From a checkpoint of a small sound classifier.
Model: 7.95M parameters, log mel input, arch transformer, norm rmsnorm, moe expert_choice, num experts 4, layers 12, width 256.
Rows from block 7 of a small sound classifier, named by matrix and row number. Rows with one number within an expert belong to one neuron, the router's apart. Each number is 128 + 32 x the weight over its row's rms, rounded and kept within 0 to 255. All counts start at 0. Numbers have three digits each.
Before each expert's rows are labels from the 100 clips, of 14976, where the router gives the expert most weight on average: "responds to" is what is common among them. Only what is clearly more common there than usual is listed. The data: synthesized solo parts of chorales (CocoChorales).
# router: router (model.blocks.7.mlp.router.weight, 4x256), inputs 0-127
# up: expert up (model.blocks.7.mlp.up, 4x128x256), inputs 0-127
# down: expert down (model.blocks.7.mlp.down, 4x256x128, transposed), outputs 0-127

# expert 0
responds to: clarinet; note A#4; note G#4; note C5
router.0:100145175155101136104158146157158153149147154116105141112109138059139084064146097138142092126180113124171189133181067087138156148117081091154120126087167150106161128133168103139174139149134185124070131118115137185150092145089104154132108093098155165173118119147107101150127144112158155078120092205095147088137137112152137098106119222053146109186097121085135139089150181115113047144147
up.0:154127078101135140141097115101101111144118101135136110142131118188133207154095137123135176172073143134128105130044192165130060199150179160106169120165118129140146097106081133117170115058118107138181126156132101114123149124176142104150180106136124093091128149111129148108076099150090068182130167064160114134098117178107101155138155032174091176088199149168130119133097079138153206108117
down.0:152087169145162172149074108196163104128144118114126094120137128148093131112157108188100084118204177144102113099142074140068134145135108098154107131130151143120193165120191112157117114110203111158050125127113110174186115153129150101117132068122164145180166119104105118169111156149147130115091168226110108151136102127130136130146115193162078129120127080099093149189109154142101107094191
up.1:153117065112124176174077096155112094091127069128151135143127158178113176169105148158100153136111136130099090124122211123099121128140138178098111102128104115160125122128084153154151103081163061144135160150086120104131129117158125081118202134145165069102136105132137161137028118138125079158119156087138142157117152117128110142135138076197061102091204123185128105152065100122133162088132
down.1:160143143089137159158106110145154128145104106061168098157155129174077184138144149212126135122144137117098097133078088171044084131151156125106122134179131136093204154118179117154069104141173153125061162142140106131164122153150088140175144059156156098162145095157130131150158122172144124131109179195134069134070050119123148154166110155148081170110183100126107103158118166136116170120165
up.2:132136089089134129128121127188147085111189114085130043120127182144140132141129144116086214140161091127132155116115186110193119144095105167136098098119104153101182095196088139139140103098111102133115170112114214146113110164156100117119121081087156055116153171169124101167119115122128136140134097139164106071109159130115130080098116136130156113085090126188120118064167086146130157125150
down.2:088164117118105105094168163100128144106164145133149108112126150100168063143102105046128157121094090130167174105159135121186138119092131138166122150108122138110082099169107134127142164165053132126168117133123124107099148102106106125116052212129112139128108149131110096138187135102110108114151050092116138060095151120092154081104121109082199090125038146124116083064166087135128100177091
up.3:162113119103141137161123075101112138125108114146114149151105143196130170177109156144126120120109157108101081116060156159081091178166137139120121113159090105195113192096132115135167114067159062147141125156119093111158157131176133099154155118146136140090133139121123129122031103145093079224117176077136100198115090130113137206119142067157108179118179171152105149168083085104155168129128
down.3:113158170137161155095136179155176093124137166085126112087145114122162085096168116144137118114161134154144129143184128107151180109110098085182050113071138125091174166169145119185137142120137209189110173144157103167121114115099124116114096116114160127168132141141129122145167133143164091080163087178106129090102174128115139089151117206070092087173066093092149137123115159125076055120070
up.4:131116130113112121131139143098120116145097131160133102136130137133140169141139127135096131080062144128119104147037160148135115129134201137120143092182126129097130093163086140070150115122112153136196122068217100144069160139121103123132181103084099079139155130152149098069110150135142115171104144108123053140135097158117057108103195072182052127130202147160175126146103154091135141133113
down.4:082134162188119131088162162111108128090107163139100107070087103060150099090140099049130096111148100124098175093175078115170179114096119109125140164122142104125074117135153082186181160182082153138146120133149120134131142093060103134140105213120152163152134149106118104126144132121105128109170088131093154108144154092090132090166106154079190108169109121067108130132160143144082080175135
up.5:167131097115126124163072090143090126155085062094176159120119104228131216177102137109143128170084133137092114133099180157096066155171165213071142122135120108164141156085100127109133108095092090114199141163098098095140115120180137109141139127146089082089098114125125171122089124143109065174093159097147109169128112138124096193128150043162058176108200123130142102143087105134139223109166
down.5:110104169151167131070168183146151091083138174141114066082100167101151062110146117105106118120172135139171115126149144124165186106095078090184055112120119124090128183184150132218076151118185185187073137111169142155108147101110124100125114182138202172151179149124127093157143119130119126079156108139103122101116187163090163100087104186096161048163043144135135142116144128110085071114091
up.6:142116070143133132152109083111070115141078082099178144095076102230136223165121123104132145164107135122114143129117179147118081179139178169078148114147134090171119125088092129133135119100087079121195131146094112101131105114168140116155129147119083094076106129106127161115119115133109078173097151055146115171129111144129091170134139030162078144101187138138147066134101076131126212089157
down.6:142107163112141145104138176110144088101167186144100083125117188094160062139141145138106132120183148145145101163120142125133145075095085112172100125107125140105110166168168135203097097134214181195055135083183145133112136115105117107126143129154224152132162105153160111175143080120124168096173121206119136122121162141115148113102122205148166058162098124192148190110139136099104095107098
up.7:167159077154152154170107127123088108197129082094150163141152085141118182147115123140136152192128183132089150181120160113091080123155128178079170123101132146117175106074089130114157072097155115100116141145090129102157069104128156128140146100129098056101104081138143176099088119112149117122101165136172161154147147180177084141131161101201062172109242088162179114151091149147141199082141
down.7:066144142225087164087134159106101129123108150150124181098101107060136114105128130094196121158132128162116179112190079093158179083106098110131137175072145127113084125114112113157147143144097153124151114145126101092118115084064138180135103187135139150149120124107148143100156125101145136106186118109117199113142166103109114097136163153092159146141117128087141134123153178156108083169095
up.8:161070111124149127175125079095130119163179140137115085166140137187118160182115112144075127135081165128126078136031192122109106173155134144095167096167113130133146129121091161088175109061139067131129117115139123114134145143175125114121168083132124133069165101082136116103059112126119077157062175089145095167137102147154125178115145057200130131116157148196150106149118070113151144109127
down.8:111159154142188137095116146164135077101097146082111090100132081143149137108196115126125126118185103130093168079155081150143147125110132082149106145119144110136196146131173072178107125178197139117092131127163132140132142096106155101151119089118155081176151169139086137169153139156131112102112141202117124128127154124073112108137153219095095156130141072081085160156119156125074116138173
up.9:111094076119127129130104092156093129101108126183155146144109129147125209129112137120145138128155138140106078091104120127110145173128154207094138131168116108123116146112126114146162117107128096109156116104178163122105142146168144136167227175124115117112141190091178133115130115139124142162112186087153108155097119090098120193134118077150135140083208136121095128139163105146094206078171
down.9:074102115150051141102149114093126158092122150165104151139124146071105114123126137099148128099099140148093113064138071124155151116076132146102145158136127129096061133111112106102138169193100126068158100129153137066105138082087103173138137221128080156119107122069163099093173124126128160141155117122106145124099070080089176131125114109097214131115123168112077116119210135160083115163098
up.10:160162045137127152139125117102131098170152104107180132147167138142102150145116114118121171145089145158083135172118183092150076103139163201134144096079114159085162072124032146105118100076107118124163169138101128108133086130142140155109116109089090050103108104159142134081124137106141100123136126120161133133122149141172072099117158099215062134106169110168195098121102142150149138113072
down.10:093168130207114148115172154124128151126127148132121158095117126077115092115110125083156128119101128138138197116201092090178180100097098140144125147063146159091070117141114111133132177164046127123177129170087126125135092117043115132108074188110097180137088139094132112119140150087137122134151078099119182076136149114125125084152133121089160129144102139085144118115151162173117076175114
up.11:131102060122126140126065115132098076109105110173173099126115114184138203146113132102106153150077132163126066111107175125133144153142203165116164121163098117112105082127071152151206119068087154120204144122197096110096161136172141119139162165139134100105144173088177152099114112149130116162131184058143099162106136134122069120162155033193056174069175119117118123141111095167110179094103
down.11:104193108173098118120147118101132115095094109059100113085113142179070164104151126127142142091152113145121141086166065158143144160111099128113119156159122140122084178106148070160190129124091043151173131163106122077153142122116089164153111114119084107177135150127119141106195141156088102132181145111114072131155128097100109152169093154102121179119081132050103177189114110180127133120128

# expert 1
responds to: violin; oboe; note A#4
router.1:170135108096156096148113119104070156153078123154162140138102091111144201151095146124151149120090138108144129136061108184118073151129191146115137118219150137154135118126132102110101131130071075085204094081194135121086143156128127134175171142157086107117113167120161112102142110109121155186089175085156108135134078154100119158134142018158138166071176123133118141129165111104150236104173
up.0:138109116153130151088127127085137107141192188122141078116092151210097126103149128139106134162139181168196106101158157141116173205159115102195104143129138114064067086125119179196147165090138159183116129108073089103109172101171101156113125156180147202186123126102163144129110099144154143105174161098115113094103113130122127141126142174136125132146097169102143115091133087116116106147082
down.0:083165154151123139101139172122133147115165096131176123115080064118123112127115086137123140135131101126132107084144129111129136169154101092152144120165078143088229113131103120167137099104121139106092153119074097112146156111122171154127130102113139066192204158097071127114104144162138045114060135103131150122121137142101132110113152133075118117094088121085111111178073129091110104097115
up.1:122113108126084146119109103138140114109146140142102146116131158172125164065118110130144135133148125149138126139167197101114156202147103145128153125102132088104115119130101150132197119074138212153117168148037114174122128147153164108130140106114165152150137100156149150128031117145155087089166102168108123095107153130150094118161121134138040114161137132133168065094083108150119069103098
down.1:195155120148161147183154132074123138181169108080162087134186102128155150205126164200087125198112184114141146173095118143125084167145114133134162158114120187127151160103159093116155158105141103081164139164135123114210083122155170131197099099137100147086088154114103062093153125070119150196073200082108118151114072188145126111133184068162148208128065113112134122128136135136130183136131
up.2:096093099129149160154074102183090096106135112184174145159112099160136180058070104145159142159154111160106096120119133157110136224142121153112169148153129118113182131119133097185200110020196157155118131168128150178134143178178150123184230107147156115114130141137153146133063086134124107139091182138127112137125172150112118145146139102145098149130173116102107125102140104130131158102175
down.2:197160139111122052104135139079164119150140130126031124084163166156116127161173157086116090115107146111141172181147114124112127011147116095146099107075145119124041100127114133080166153161144145162108120097099110121120092098126094139085062173135114140134119106166146132141206158095144201088156138145178144129109164088180146100109130148177111078104103075163169121145127153136112104128114
up.3:118090187113114122120135133155174099068206143123064104104118188134154030092141146141102108128153115130115138109177143062133178104132033105137090161112107095103080154164121162140221132132185193149037177133075154136125150129141119107121099138123213176149172100132141131170095131145165124077177070195123128092097154084135117106110094197095135079154076136156121120102164135134111081162123
down.3:167160143139163102155176135169138148157177093090088140145165113112110117138109124153128088153105167121117149175177105108099126040162078119146111118062132165121140131084141086071128168097087133121143140190043084151187076166123147119099077077112099158080078129089123124140096102100129151167071140114163179138130152155183141102164107099141100136120046101101154157150104138166117105097165
up.4:103143142146115170111130136129180103112152128108092154128134149148126077101131092111152121137142122148078128127178164081126177127124098129131118120073124114105148123127100129160202109097172190170078172164050108138163130126124131132080110119099174139157149077122122166150048123160141056084160061200122159094122171098167132109157113192077111108183121117119149101116084140141105052152099
down.4:174159151131117082120189150126158116178210108037144123153169128142136107192116165170130119185076165154166138146146169129133120108157066120139082120079125175106123157113136145109176173118112142136107170156081098081136124090158090128076088058122097141101117091125121136155109121114144150110084151116173149102138142140161112116122136142129157144139040140141167145111091133143133095128102
up.5:137093098151135136101104108125129112094193112097119116150140133138099064124180114163103123194142153174125113125144181085130163144132089097138137148090100101125100156097087191179143133022183119160102132147055118100154136074167166150074093145145201118118146077093111174126095113134109114088176138107083144153149169159144151110139127168135125090172064162142138099146079063124113100114059
down.5:059120145186133139133128132149151045106111127100170079048129127156121068132152120090148173108145092153139170097151119145210135186090134097134095141144176129067210155155132175134159131171169103128108135151137132140081183102111131117117100142104136130211143128180077116142145159167147091104104123165106105070118145176075076099089155186092137070146102112106144085115158168096088102173153
up.6:134122120152144166109104138087105106165193118156114111136088135091123111119111101138099142158164165132131159166173128061111151099141062104189165128062135160124108102162103150141187062063146150162097118118072108122181105123115173149084103103146167128138152126155121147131072114094158148124176094115152196128159167130170126068148143144170106152133123106170160109128094135105145106121095
down.6:171178125154194058091170162132119117143128121069079102086175100058182103179150093088070126130100148115116165162132152112143150113150118088133106107121123167160167080146125125153119138139092135120144133112125110148131132106110106083121066086100087084103142144135064106143136162066128127137082136115111181158167145178141085041127156123150116135103117104141161087128085124127095117089131
up.7:095112120150129157113117080142136136134171164168133155142150167092175140075119092117153122104170121177182162134176082144157148149150091121142138117071200105126137126130157130108199124127143143148175083132134120165093194168120119146127084098108125176141068163154153124106148139075132142135137146164076106143149150134126043138117152135113117172229106126048157120056150131139143104152146
down.7:102147128122106120121129118082090193082076151135134155117097115101136127110130123077151111077114058120131145104119053192148122134101165140094148171154172086152080105128197073136148147211102107115183073136179147103108171113098105159169130171141102139118077145134136110113200109111087139145161115134077089136125133099066113161148104126073183140152141139073102142109174104125122143160158
up.8:101133159132112165123119135139176107111178125125103151126134143142121067070120111134142111130137115148117133137189162101120170141124075118137116129077138119092148113132117131161223111084159209176085180168034104162144120130122138115094130122104177147153127066112123144146052122141140050085153052176100137072115175117149108105142129184083089094187111115097160114101100138132110037143104
down.8:191169123139141069126194133108134121167213103036129113133161115139135137178149173177126132184079163146166136153149144130139116134143060120130101106097133161098137165107141130117217186091107147120147142154069120088132095115149101172092094008128089104095116128106138125134120103113148153150068170100181139102133149139154139104143125115148134161095003128130146154127100116129126141077133
up.9:150159139094120111161141108178169156089124067098142134101123175161123130083085137140116120089119087101156145153150155170106110192165130150136081158141133101129096079132154130110132136095102129176160195169036116198156121193171129089150094137140128171122079089167108108175100133129108107143153065129112102090078116136122116125156109109101060094165141144129152089079127100130156135144184
down.9:184134102086142087143123104093118138101089131113067102124166148159119146147118129116100152096094100072144106118052106165126060115122191152088141144183115085164059095118133094108158139147114091116169106136155146095137151137147115134165129137140098111104103144134117122131183152143062116154150139103108079157077077080094120148147104103130139172106168167132062125126141081148143189140103
up.10:082113138146100195126130125147160097128202123114129099112129153119134084119140111130100152153170115152119153123169156073142157122123040114155120116047128141079164163142118182158182066097188158156057174157088128128154108109131121134110108095113176108140141059155123151144097126124169077061156109174112136093121165099150124095134135209101131093163059116160155078094139167124102071147101
down.10:157114133125100075085163100131161125160191125086059147141182173136121102159160137136130097169107194166134125119185151080129152081137092106116072098060135176117103114123080163072169128104116148132103147111074101097105132091146079149065103059096148131089123103127162138136074111097162165092130137108170175118141139089172108101121121150155130133109085123168147133077133126136101086113101
up.11:112169120157174144150131119131157135133177096121078172186110134078089069129098158125171159151142128132118166166140132115135116126102089128203148138075173191108151117132096144103147147066153105163140119166022131111175114114083177132070089147126131132127105094141092147125070123093128112114142106161156186110148149183173119129143144146134134111124132128156163131134114149121186111186122
down.11:134139192117151130132104120119164159100065143134109128126155106110161115163129085100113050089111088097121117133085139156108138126144189071102118110175142117178176090168140123174125082139141139137097118088165114150120179158117163084124109167124139120126165154119089137110095172112104050129100118142056119160187122143114125144111151103111113111139201083094116109116109141095109128130130

# expert 2
responds to: saxophone; note A4; note A#4; note G4
router.2:114103109166154160122129099150140042099137158151113057078151151186119154110157130118065116096157127145112078089186174134123214100149093104124108103107102088145109145138121154183189121130180123153110114156141101142120183120150137080105123138109147141154171183101136173115153157152120102128161167089114145169133183087112100121136110137167083145133153144089123136173066109170102101098092
up.0:134110107108162110135141116140079169122103074097099210174099092075132051103117124145195186181107129133144157162109114116142074188101158146084154139148157135137173125098147143127134121080162123112124132117087157124110109116104123142141152086141181084065096060173108108160097058111111137139085128176113132114121121178143149121139151118089159069145125116187123084081167103082141167132190
down.0:128141138134118150133143153096143135196196114150239120138143129098155133180126111120109166165140136098129173166089106086144090122119078101170149097107137174066178130161104126120098119115099127099086150120123152150180060133124178167168104142107103121124128173136125069075171120097162160101137140069154133092083093155159141110094145131128159149060094095163150089108182171141114153116117
up.1:090073090158130165100075077160123103079109136184145116111138123143128129102132096155113142134168125195147085102173134120144170139145136090166138159092141113171137164112120163188149114039188115172127100167167091146131179141182171155121123127120228141126159163110108149111135123134115077138150186110074151178115199124098143105168139101163067125136120125092100145146091084137104084070106
down.1:164159152096059167156097129068148175202096091158152174164093114118111151171099169144169105186068134119122170160079082150083057067154168146107151118120175173147090106117114107071130153166078095119166143119109083110152102125108124148152099168183100149122076070152158121098091112098162164123137146167163130126108053090140135142118167107128131172123150136134125146091168160123186152185135
up.2:141152126073121128121153100066091164129143146131103197190101106098169104130106135157193183174122092114167178163120092128139060153122127118106161128136153140168163124144167113132162111115095109115137126087116160118114107149119120169160136070142151120054116104162155106132095055085137139124105111167130160114134126140140132143146144140095169093149146087204123125063172101088163157155161
down.2:184138134122162153163144131069096136196153122131165162168136125112152146163141154157174153186146140111142195183075105154135079102129139122127149111105187169122125131150153105139125120129120096131134135128124167166152063132124134131196127104151120151085078128162174091104130087067159174125140165121147141093111103173153084130115166128147152148131132103154168130080199156116147186131146
up.3:146126120110123120122126130112109161136112119115073204172094118079142072089120135149205157188128129118133178163102103085132079177107133144096156141123152148130177127121145122103160123077132145106118149114096152159129093159110114136156161082125159116071110083147120084141066072102137132125107100198140138093112121168147150119135154142107148110134121117193124133072169129098139140156166
down.3:150144126117093196136104148089120119152197119176212164166123117107179142164110148153157184193087121131107147159091130111148089077123110123143151108086147156097125135149113110157115144130104145111115155153160145141161051134131170147181129150140119126100110162119191126080199116094158178111175181084132152089064105120131098130133140116122146173096112113141135132080195157177120164130099
up.4:114143124102110135109108134119110169132134126135111191167106138061150082114093128107189169171134104139137177143110106085140076183113151162117170136107154174132169064141139118119170112093096127092121144112104147131134107142111122167158148104132145102073093130150143091134072089087140142117135094152145169086113130152140125123123149135104167128115152099157126132063184122124127160173166
down.4:161170134094127161125139168095082143146189119153173168184124127091185135138116127119163174170140115096137164212088136155150092121108121136136141113101176151103136104159154088128081104126135159140138142123152163179131061154116156114218145129134125112077079151152190113104173093069113147137164133091122119083098153162125143136122131118122141154125120109171159170058186133143138178111123
up.5:141154123095128120124110143077101163149139119091097204175090112074156114134117147138201177170154123105134194165102071110118059164104106146133155118110163159149152126136147127104188108090115139126144137116079142143138086112091101130161143080157139109076088078163110106159061081087140113135122090170166158104135121164140163130129143126130156130129123101175134135082145113091168150155152
down.5:167143153097109185151096144072101146161197138177206165190106092102170160141097145160157135188106112118116138174070122149107078097150109116128174108126156150097162126152147089149084104124112163115109154120158144166152072156141170132200168143160137129103109152107202120076163101089143175123145177092130115095095096148120150159123148114131137170112121104132149167082193152149131188123130
up.6:194137148046122142140116091092136202142111125150142180190125152136137124177041127115161083160066092134125098143100131122034077113206126136108139112106107118179131167099172093165088120100095089133108145144103088101200145178175117142109116091154159161062137124133128146154087114122109113118114164154139130172123141104135185178136121119129139135154148120122113164121115119133140118140148
down.6:119093136109127083132114095163179115081142112106092095123136149180097087152132127155093090091122128147132041087138153124107147119145093112126070142134072104143105185104120170124140119109139122139096130148096087058133196104181122120048088100116148159133169090106085166180086144175110089128100119135111102166136128085126159146121101136136119090138093154127096111179062109098110085126104
up.7:145112126120097138145119088134124144119065068067135238142130109132142145116142140182244129138106140164114130145145092173123088173141191157093115138126193107131172168086141141122122139098122117141156131135131132113101128118150124169129127069119099097094036066129157118109123119126149111185099184158104097122122101159118095161161178076112099131168115119109133101097161145104069167119190
down.7:067133135171146138109144148168220086119128144115173077081175158147124067148168112084108140113140102125135147102146154084190151150072112060206052083099130176089193140181075164109147142121142133135074151148125142131119136099121151120089091167065148123178159167128072107139120160151141090071155094101123135089136155155134134092095139176098133081102090113121137081141136147126107078159095
up.8:152130132095148133152139139122111171131087126075091181162121101067121073126130119174173158146082126113134132160079096081126080172114170155113161129150140162109182101130149140112142100076149098096098162116109167167143089145107094132158159061136147096087129064153109066126059101120135103123094118179122119087100098175151132127134153138104143091144153101188133102093165165091133161154162
down.8:151151124126133158127124155137110081149155105158177112120193109136155127145123122168122164157124153094127144185103168104153108112111109109127131104116134132083185142158112115104043099120157152122123166133159156183142072144132173080206161098107128092092129166131154116092191134117143127145126147053119118097097140170151086128111156110135108171106123095176161145115154156151118177113118
up.9:134159154106107139141107123068139199148101146149097157149114141080161114139103149128142141150112124121170177170041103118096047176136168118137146085138161170113175072149133155104143103109134130101103135073135108105099109119118134159153137134155109107113096095168133072078083093049166139094114128163146103106115082156166120138103176089150135090118167085180160108076162157088138151161140
down.9:124155099115101163107146135144105111119159122125155176160138144116174120108116140137205165174148127144121156152139126133171118129084125166118116134066165131107123143119146082148065153139141148131167157181136173154134076137145134136193143112113133146069060144144192122138189080116128153155162129119111142077059164135116155127160112132105148155144089147134121141056180124163106153125131
up.10:137119148096124110126126133083104183165128142086098204170102112071172098139120122133184146171147130105154187163095077103115053160135131137100164126128165145148175123142148148084167105110122130098107126092122145130127106116124111149163143090144134114059113079151115088138062080084153119113089104189162146117125121163149124141120163140124151110143136088194136124075171136081142146158173
down.10:156160150098123182147137133077112158139166121172159196187141115079190145146109166163187148176104099122108147160089112168126085110150114134123160122110153143111124124133190076139099136161131149112131155156155145157160070141136161126216142125156115144082082153148203128090173096076136193147136181112128141087075082134113105160135153126092148191139138119133129157054209171148119181166150
up.11:137155125103129123126124127086119177151124121108102185164109110060161066144114127137178148150118141123133172150108089099138067171107145153127156112117153168134165081144132131074156119094096121108144145104091146122143085130100110144150134088132119104060094086146111071120064098064139125128098083165138148096124104161159142118130162112128153124120131091186140117074152119098141148183159
down.11:163149128103128162120131149083104138154198127143181162184136126088198132156126142137154162188129129113124161195080127142145087108103114125132118094092165165105148122153144092134093127139128149125129148122161176157129072140122155128210142131131129119069087152138192100105172099066131170127150152090132134093092125153130131129110147126134160161111116115168149160056181142145131191116119

# expert 3
responds to: viola; cello; note D#4; note E4
router.3:127129122100106122145106148109130132102149077094134158175153136171103085176112149126142156172093132144080112159085225121131080113121142174117147163096099127109096121118074193092072117090149135160130184172064131072148113090151149129113109144148132098066115036142107147144073096152114073127144097126154114119104133172145150134138143094156132097116089124227141087124114097129138144162101
up.0:141111135151115135105102125147082137135066129169137100105126107073155172090128121158101121132164139122166118128145062166109147177136176070134151140164162130147147115123184089144223116100146172124130056107253110178123149146130151121149194110137154107155151199124134113106141131124127159157127179125090121157151114133090113112127152149130100169142206120081105178145101143130129158093146
down.0:129133093078114157129090164108120101110120113138136130097093143157159122131115135144138174154107125124082113162109236115142096085136142211088155150120065061115098102139047176080240126103141161146139194145131130084112125114146121107114107135134131098104132057149143164162155098179134103104164086129181132099089151140136081130119146089144098095123144163194148071114096100125131147123080
up.1:159064116115129137126083057172083159122100126178188141125089152110145223115113135158128116125137130130153115102125077151101117189141165139105127112183157114156101128139158138130155097102087131108151080090189136159114143204145138133169201134150135119124113180131172105110122137093148179169118178104115099151135093110081113145116127065173107149104181143113095130105172101122124193047202
down.1:138079075134117127178156116089120129151146126167158106128090170129096154120095142108101165112164168094120114131082110121133096149081124170137146124151118127118041140139090134081199151125088092113110103109117177115144087140107149142128136148129106183133133085106134130140170124129088163116154111100167143145101053113152161150098067117162183092079157215169122072147172067135176143074104
up.2:098120162144114109065092168145073095132103158149125054051117122103227136133151124093078142161183130123188167116117130141157151121105123052118125147174139105153118152150166158154157096158169153122120088099255154153045173112149134111169142157150153102183176206131137130142169176128139158108144138139125103120125145113089127088084158142107155158135110128128110146096170145124093144124126
down.2:122111150142112180192165097170153174136145105118129166160143117122072130102096174205128074128070142175089076126156126108084173078192133178109103131109087160103088114093141113129121165115081089134129185175060118147185085164147120088107139131135147193103105074103166119122043122127151145158125143135127117140133136118175115151185100104110102137165165140107150130156108170163122091130152
up.3:098114148131091176135125123195116133094075144163096143158135105111124129101119113157175142125128128147158112044135137128155164148089199125101163150207139163174122134128125129109142136132116067155155120149194169161097172138128100102141206141108175130139156134078148143144082156192145104155130122152080150083162148087121179145131132140053183139169194178109086120110150113132150103143103
down.3:111163187148143108123144158154167100126153125122162096125144106142127093139099113102101099098100076086130164118174136106136151153159117048189090113142117164171158110189123131147122141132061057133103148115106094163132177148114134094092082117121145123186169148151057135134103202122123090120151066082124185107170136140124165117121123147083159092138142092097157144141100110122166081166097
up.4:095101142160140147149137107136127158084186117159106136156075098030116119130114131158078091087164147126134121081115054135115206136116057102148185111167121150156123189118163121098122125090160079150126067095131169128138175132079138146120177143123173136118157122077124077133074111085097177199081163130102125178204141145140183156114137108119155131168074162119136102180122103091166105123183
down.4:134159135166125117106125126137140053116086145112151082053184136195130170085172110093144147111127086128105152141201163168171116187112169112101079137137194110096153091143143121139162129181093165110122174144152104171084128165140134100148152121098106097182103160144149140102175163176139122086159114114127110060098111112081077100174145160126087118121140096100161144092168168183066154148132
up.5:079130121150098132071096147127093084123126166163139068074099134124171143124130121111105146140182123124194164104108110132156153138096091076135120123150131119132154191165140111133194102142168150120126102083229156143070167131131144134191145161095143102223183250142138118128172176134145153130141145120115103118125146119080138122086160149119148183130108153113114141120152148119128130122125
down.5:135126156131105175179136146169145145142157115116119148170137114126090140084104172208127084144083144159092091152139140142094149038179113183128109149123072125127082116091144110109153179107108117168166179174074096155162098155143107082125135141162152191105103062130162125128047106141137151148148125178131131133132148146164143135171113112118096118198127164121149177152098140158156103137130
up.6:138143155122106122127132121139107160129068137147150163112083075168161172087125112146167089121122128114173118118139102187103126233163182127096137148206145083191108182097189081167132144149127144164170134138131103186130178167144129089194152119159140175150118122126122130153082137157110105153100142122077087150142114143086153179143119107096106144192166164059108139135086087099140136112187
down.6:143093117174170155119161162114132067178180151150152082114159128098139115146164127124074166130138188148116117165121115093159152112096083077184108095085143187074141143161105143135104119112152128140096102109165137143124084098074137142128133105111146131141157151140154109090191116073155176126163191101144186143111105147160091105103127166178144116094123125168193132149166169119127116087067
up.7:116105104154124167102072115180123105122085131207240102075095124100149183082072123123110133142147125137183155083192068160126152183128128099147133121138167131173113161128144080146215135163112169102166100158190108180120147153121161132171159168138155139190109200104159145137185143121144170143133140056100158138132133143088120128136130083115107148122145145051109108118120130147133129100131
down.7:091157148093104095153165183106141142143097113152139132153103132141126098135099137158148148137109111079131146174097164126136108125159181152147195153168088088129160105148099143067255159078190119136120156129154160103131175142150163153107120138134142125118141089161081110111115095164113129138109093120167106123129164209143117150102174106090155093149165144175139102147125114064187128192113
up.8:124114085108117161143150090164104127125124115128172141137111117110108157128066154160131148125144108163127075110132075169119113141131133160120106144141136169115172140110174064168106125062091116126139134164133154134141118170163105154152218100120131133103101152110178110152146098148125148185109189123127156163069136106099128144185120114115125147090175115102092220134180134151102178071185
down.8:143109116098121063135112063089109186111121132165096157138125129157094167118096111106118117103116120127157087111092123165096084158142136157102166149189082083153036083103155148089108113149022111126149092106095121097155155162127128129120114171156074163098123113122109159116139142129081116130123115118120109160129051093119151164124073093139136140127167156132092148137114059141171156114168
up.9:105133113151105185106118119150120130117102146195159117104118094109141165085106109146129142135177109131163121093142048137125133218122143090134156127136149146158154145124181063141187131110133113113129107138195128199141149161141163130207198122125165131167127223104140102116151113123139171133143177115086143137108110132093125137151145145083121180135171129048091169128152114129126148102140
down.9:137120105081093097105116163127125125093130139135134117114100185154212113117110156149122153156122136136152121134128231109170116144140139183111147156130064086141049107155072180075214130098118156165141163113136149099089168138178099109114106138149134115102130074140142152170167114141109139127173073115169108084108152133121113112097119118133148087140113201200145146065098061116155131115091
up.10:139147158121112123130124127140106157129067137143141162110089077168165171090119118143166089123123124108164123119136103190102124223163175133096141148210139086193104187098191070168134147156131152157169136143130105183134173171148133080203148112161135173152117126123120131152086140161106104156103133121088082142142115142087159178152117109092105157190153161052104144136084086107141143118188
down.10:141096104170173149106162160112126067181178154138160082112162131101148115149169122114075180139135186155128123158121130089171152115099083076187102093083137182078142142174092161140101117112139124142104100102160140133112088088079131143124120105107140116143162155149146115094194122074160170119167185098147188138110110148153092096097128166180140115088117123172188120135166155118126121087067
up.11:120087127119122129111111135187080124110105128194151127120106115058144169079131134157126151117143117118160112112160090162120141163133156090112131136199134112144146125127182136152230124131120169109121116105241115200089146154110113096143213094147183108176154175163135143149166117156135162155125144131114165143139110130082107097138122126086111112133194131098095130141103128116113148077155
down.11:098119081106093150152068140146150111070091136148119116120184132150111138127095125104115145110096097115052088106103208104148145097125169219108172128135035078125105092153042158075203120133121138110134158147146167077112162120163156107105107209088074113114150107092116133126151136185125100128145065101145125116097155117109144117119132079124144108103154145148111075129129084161119120157088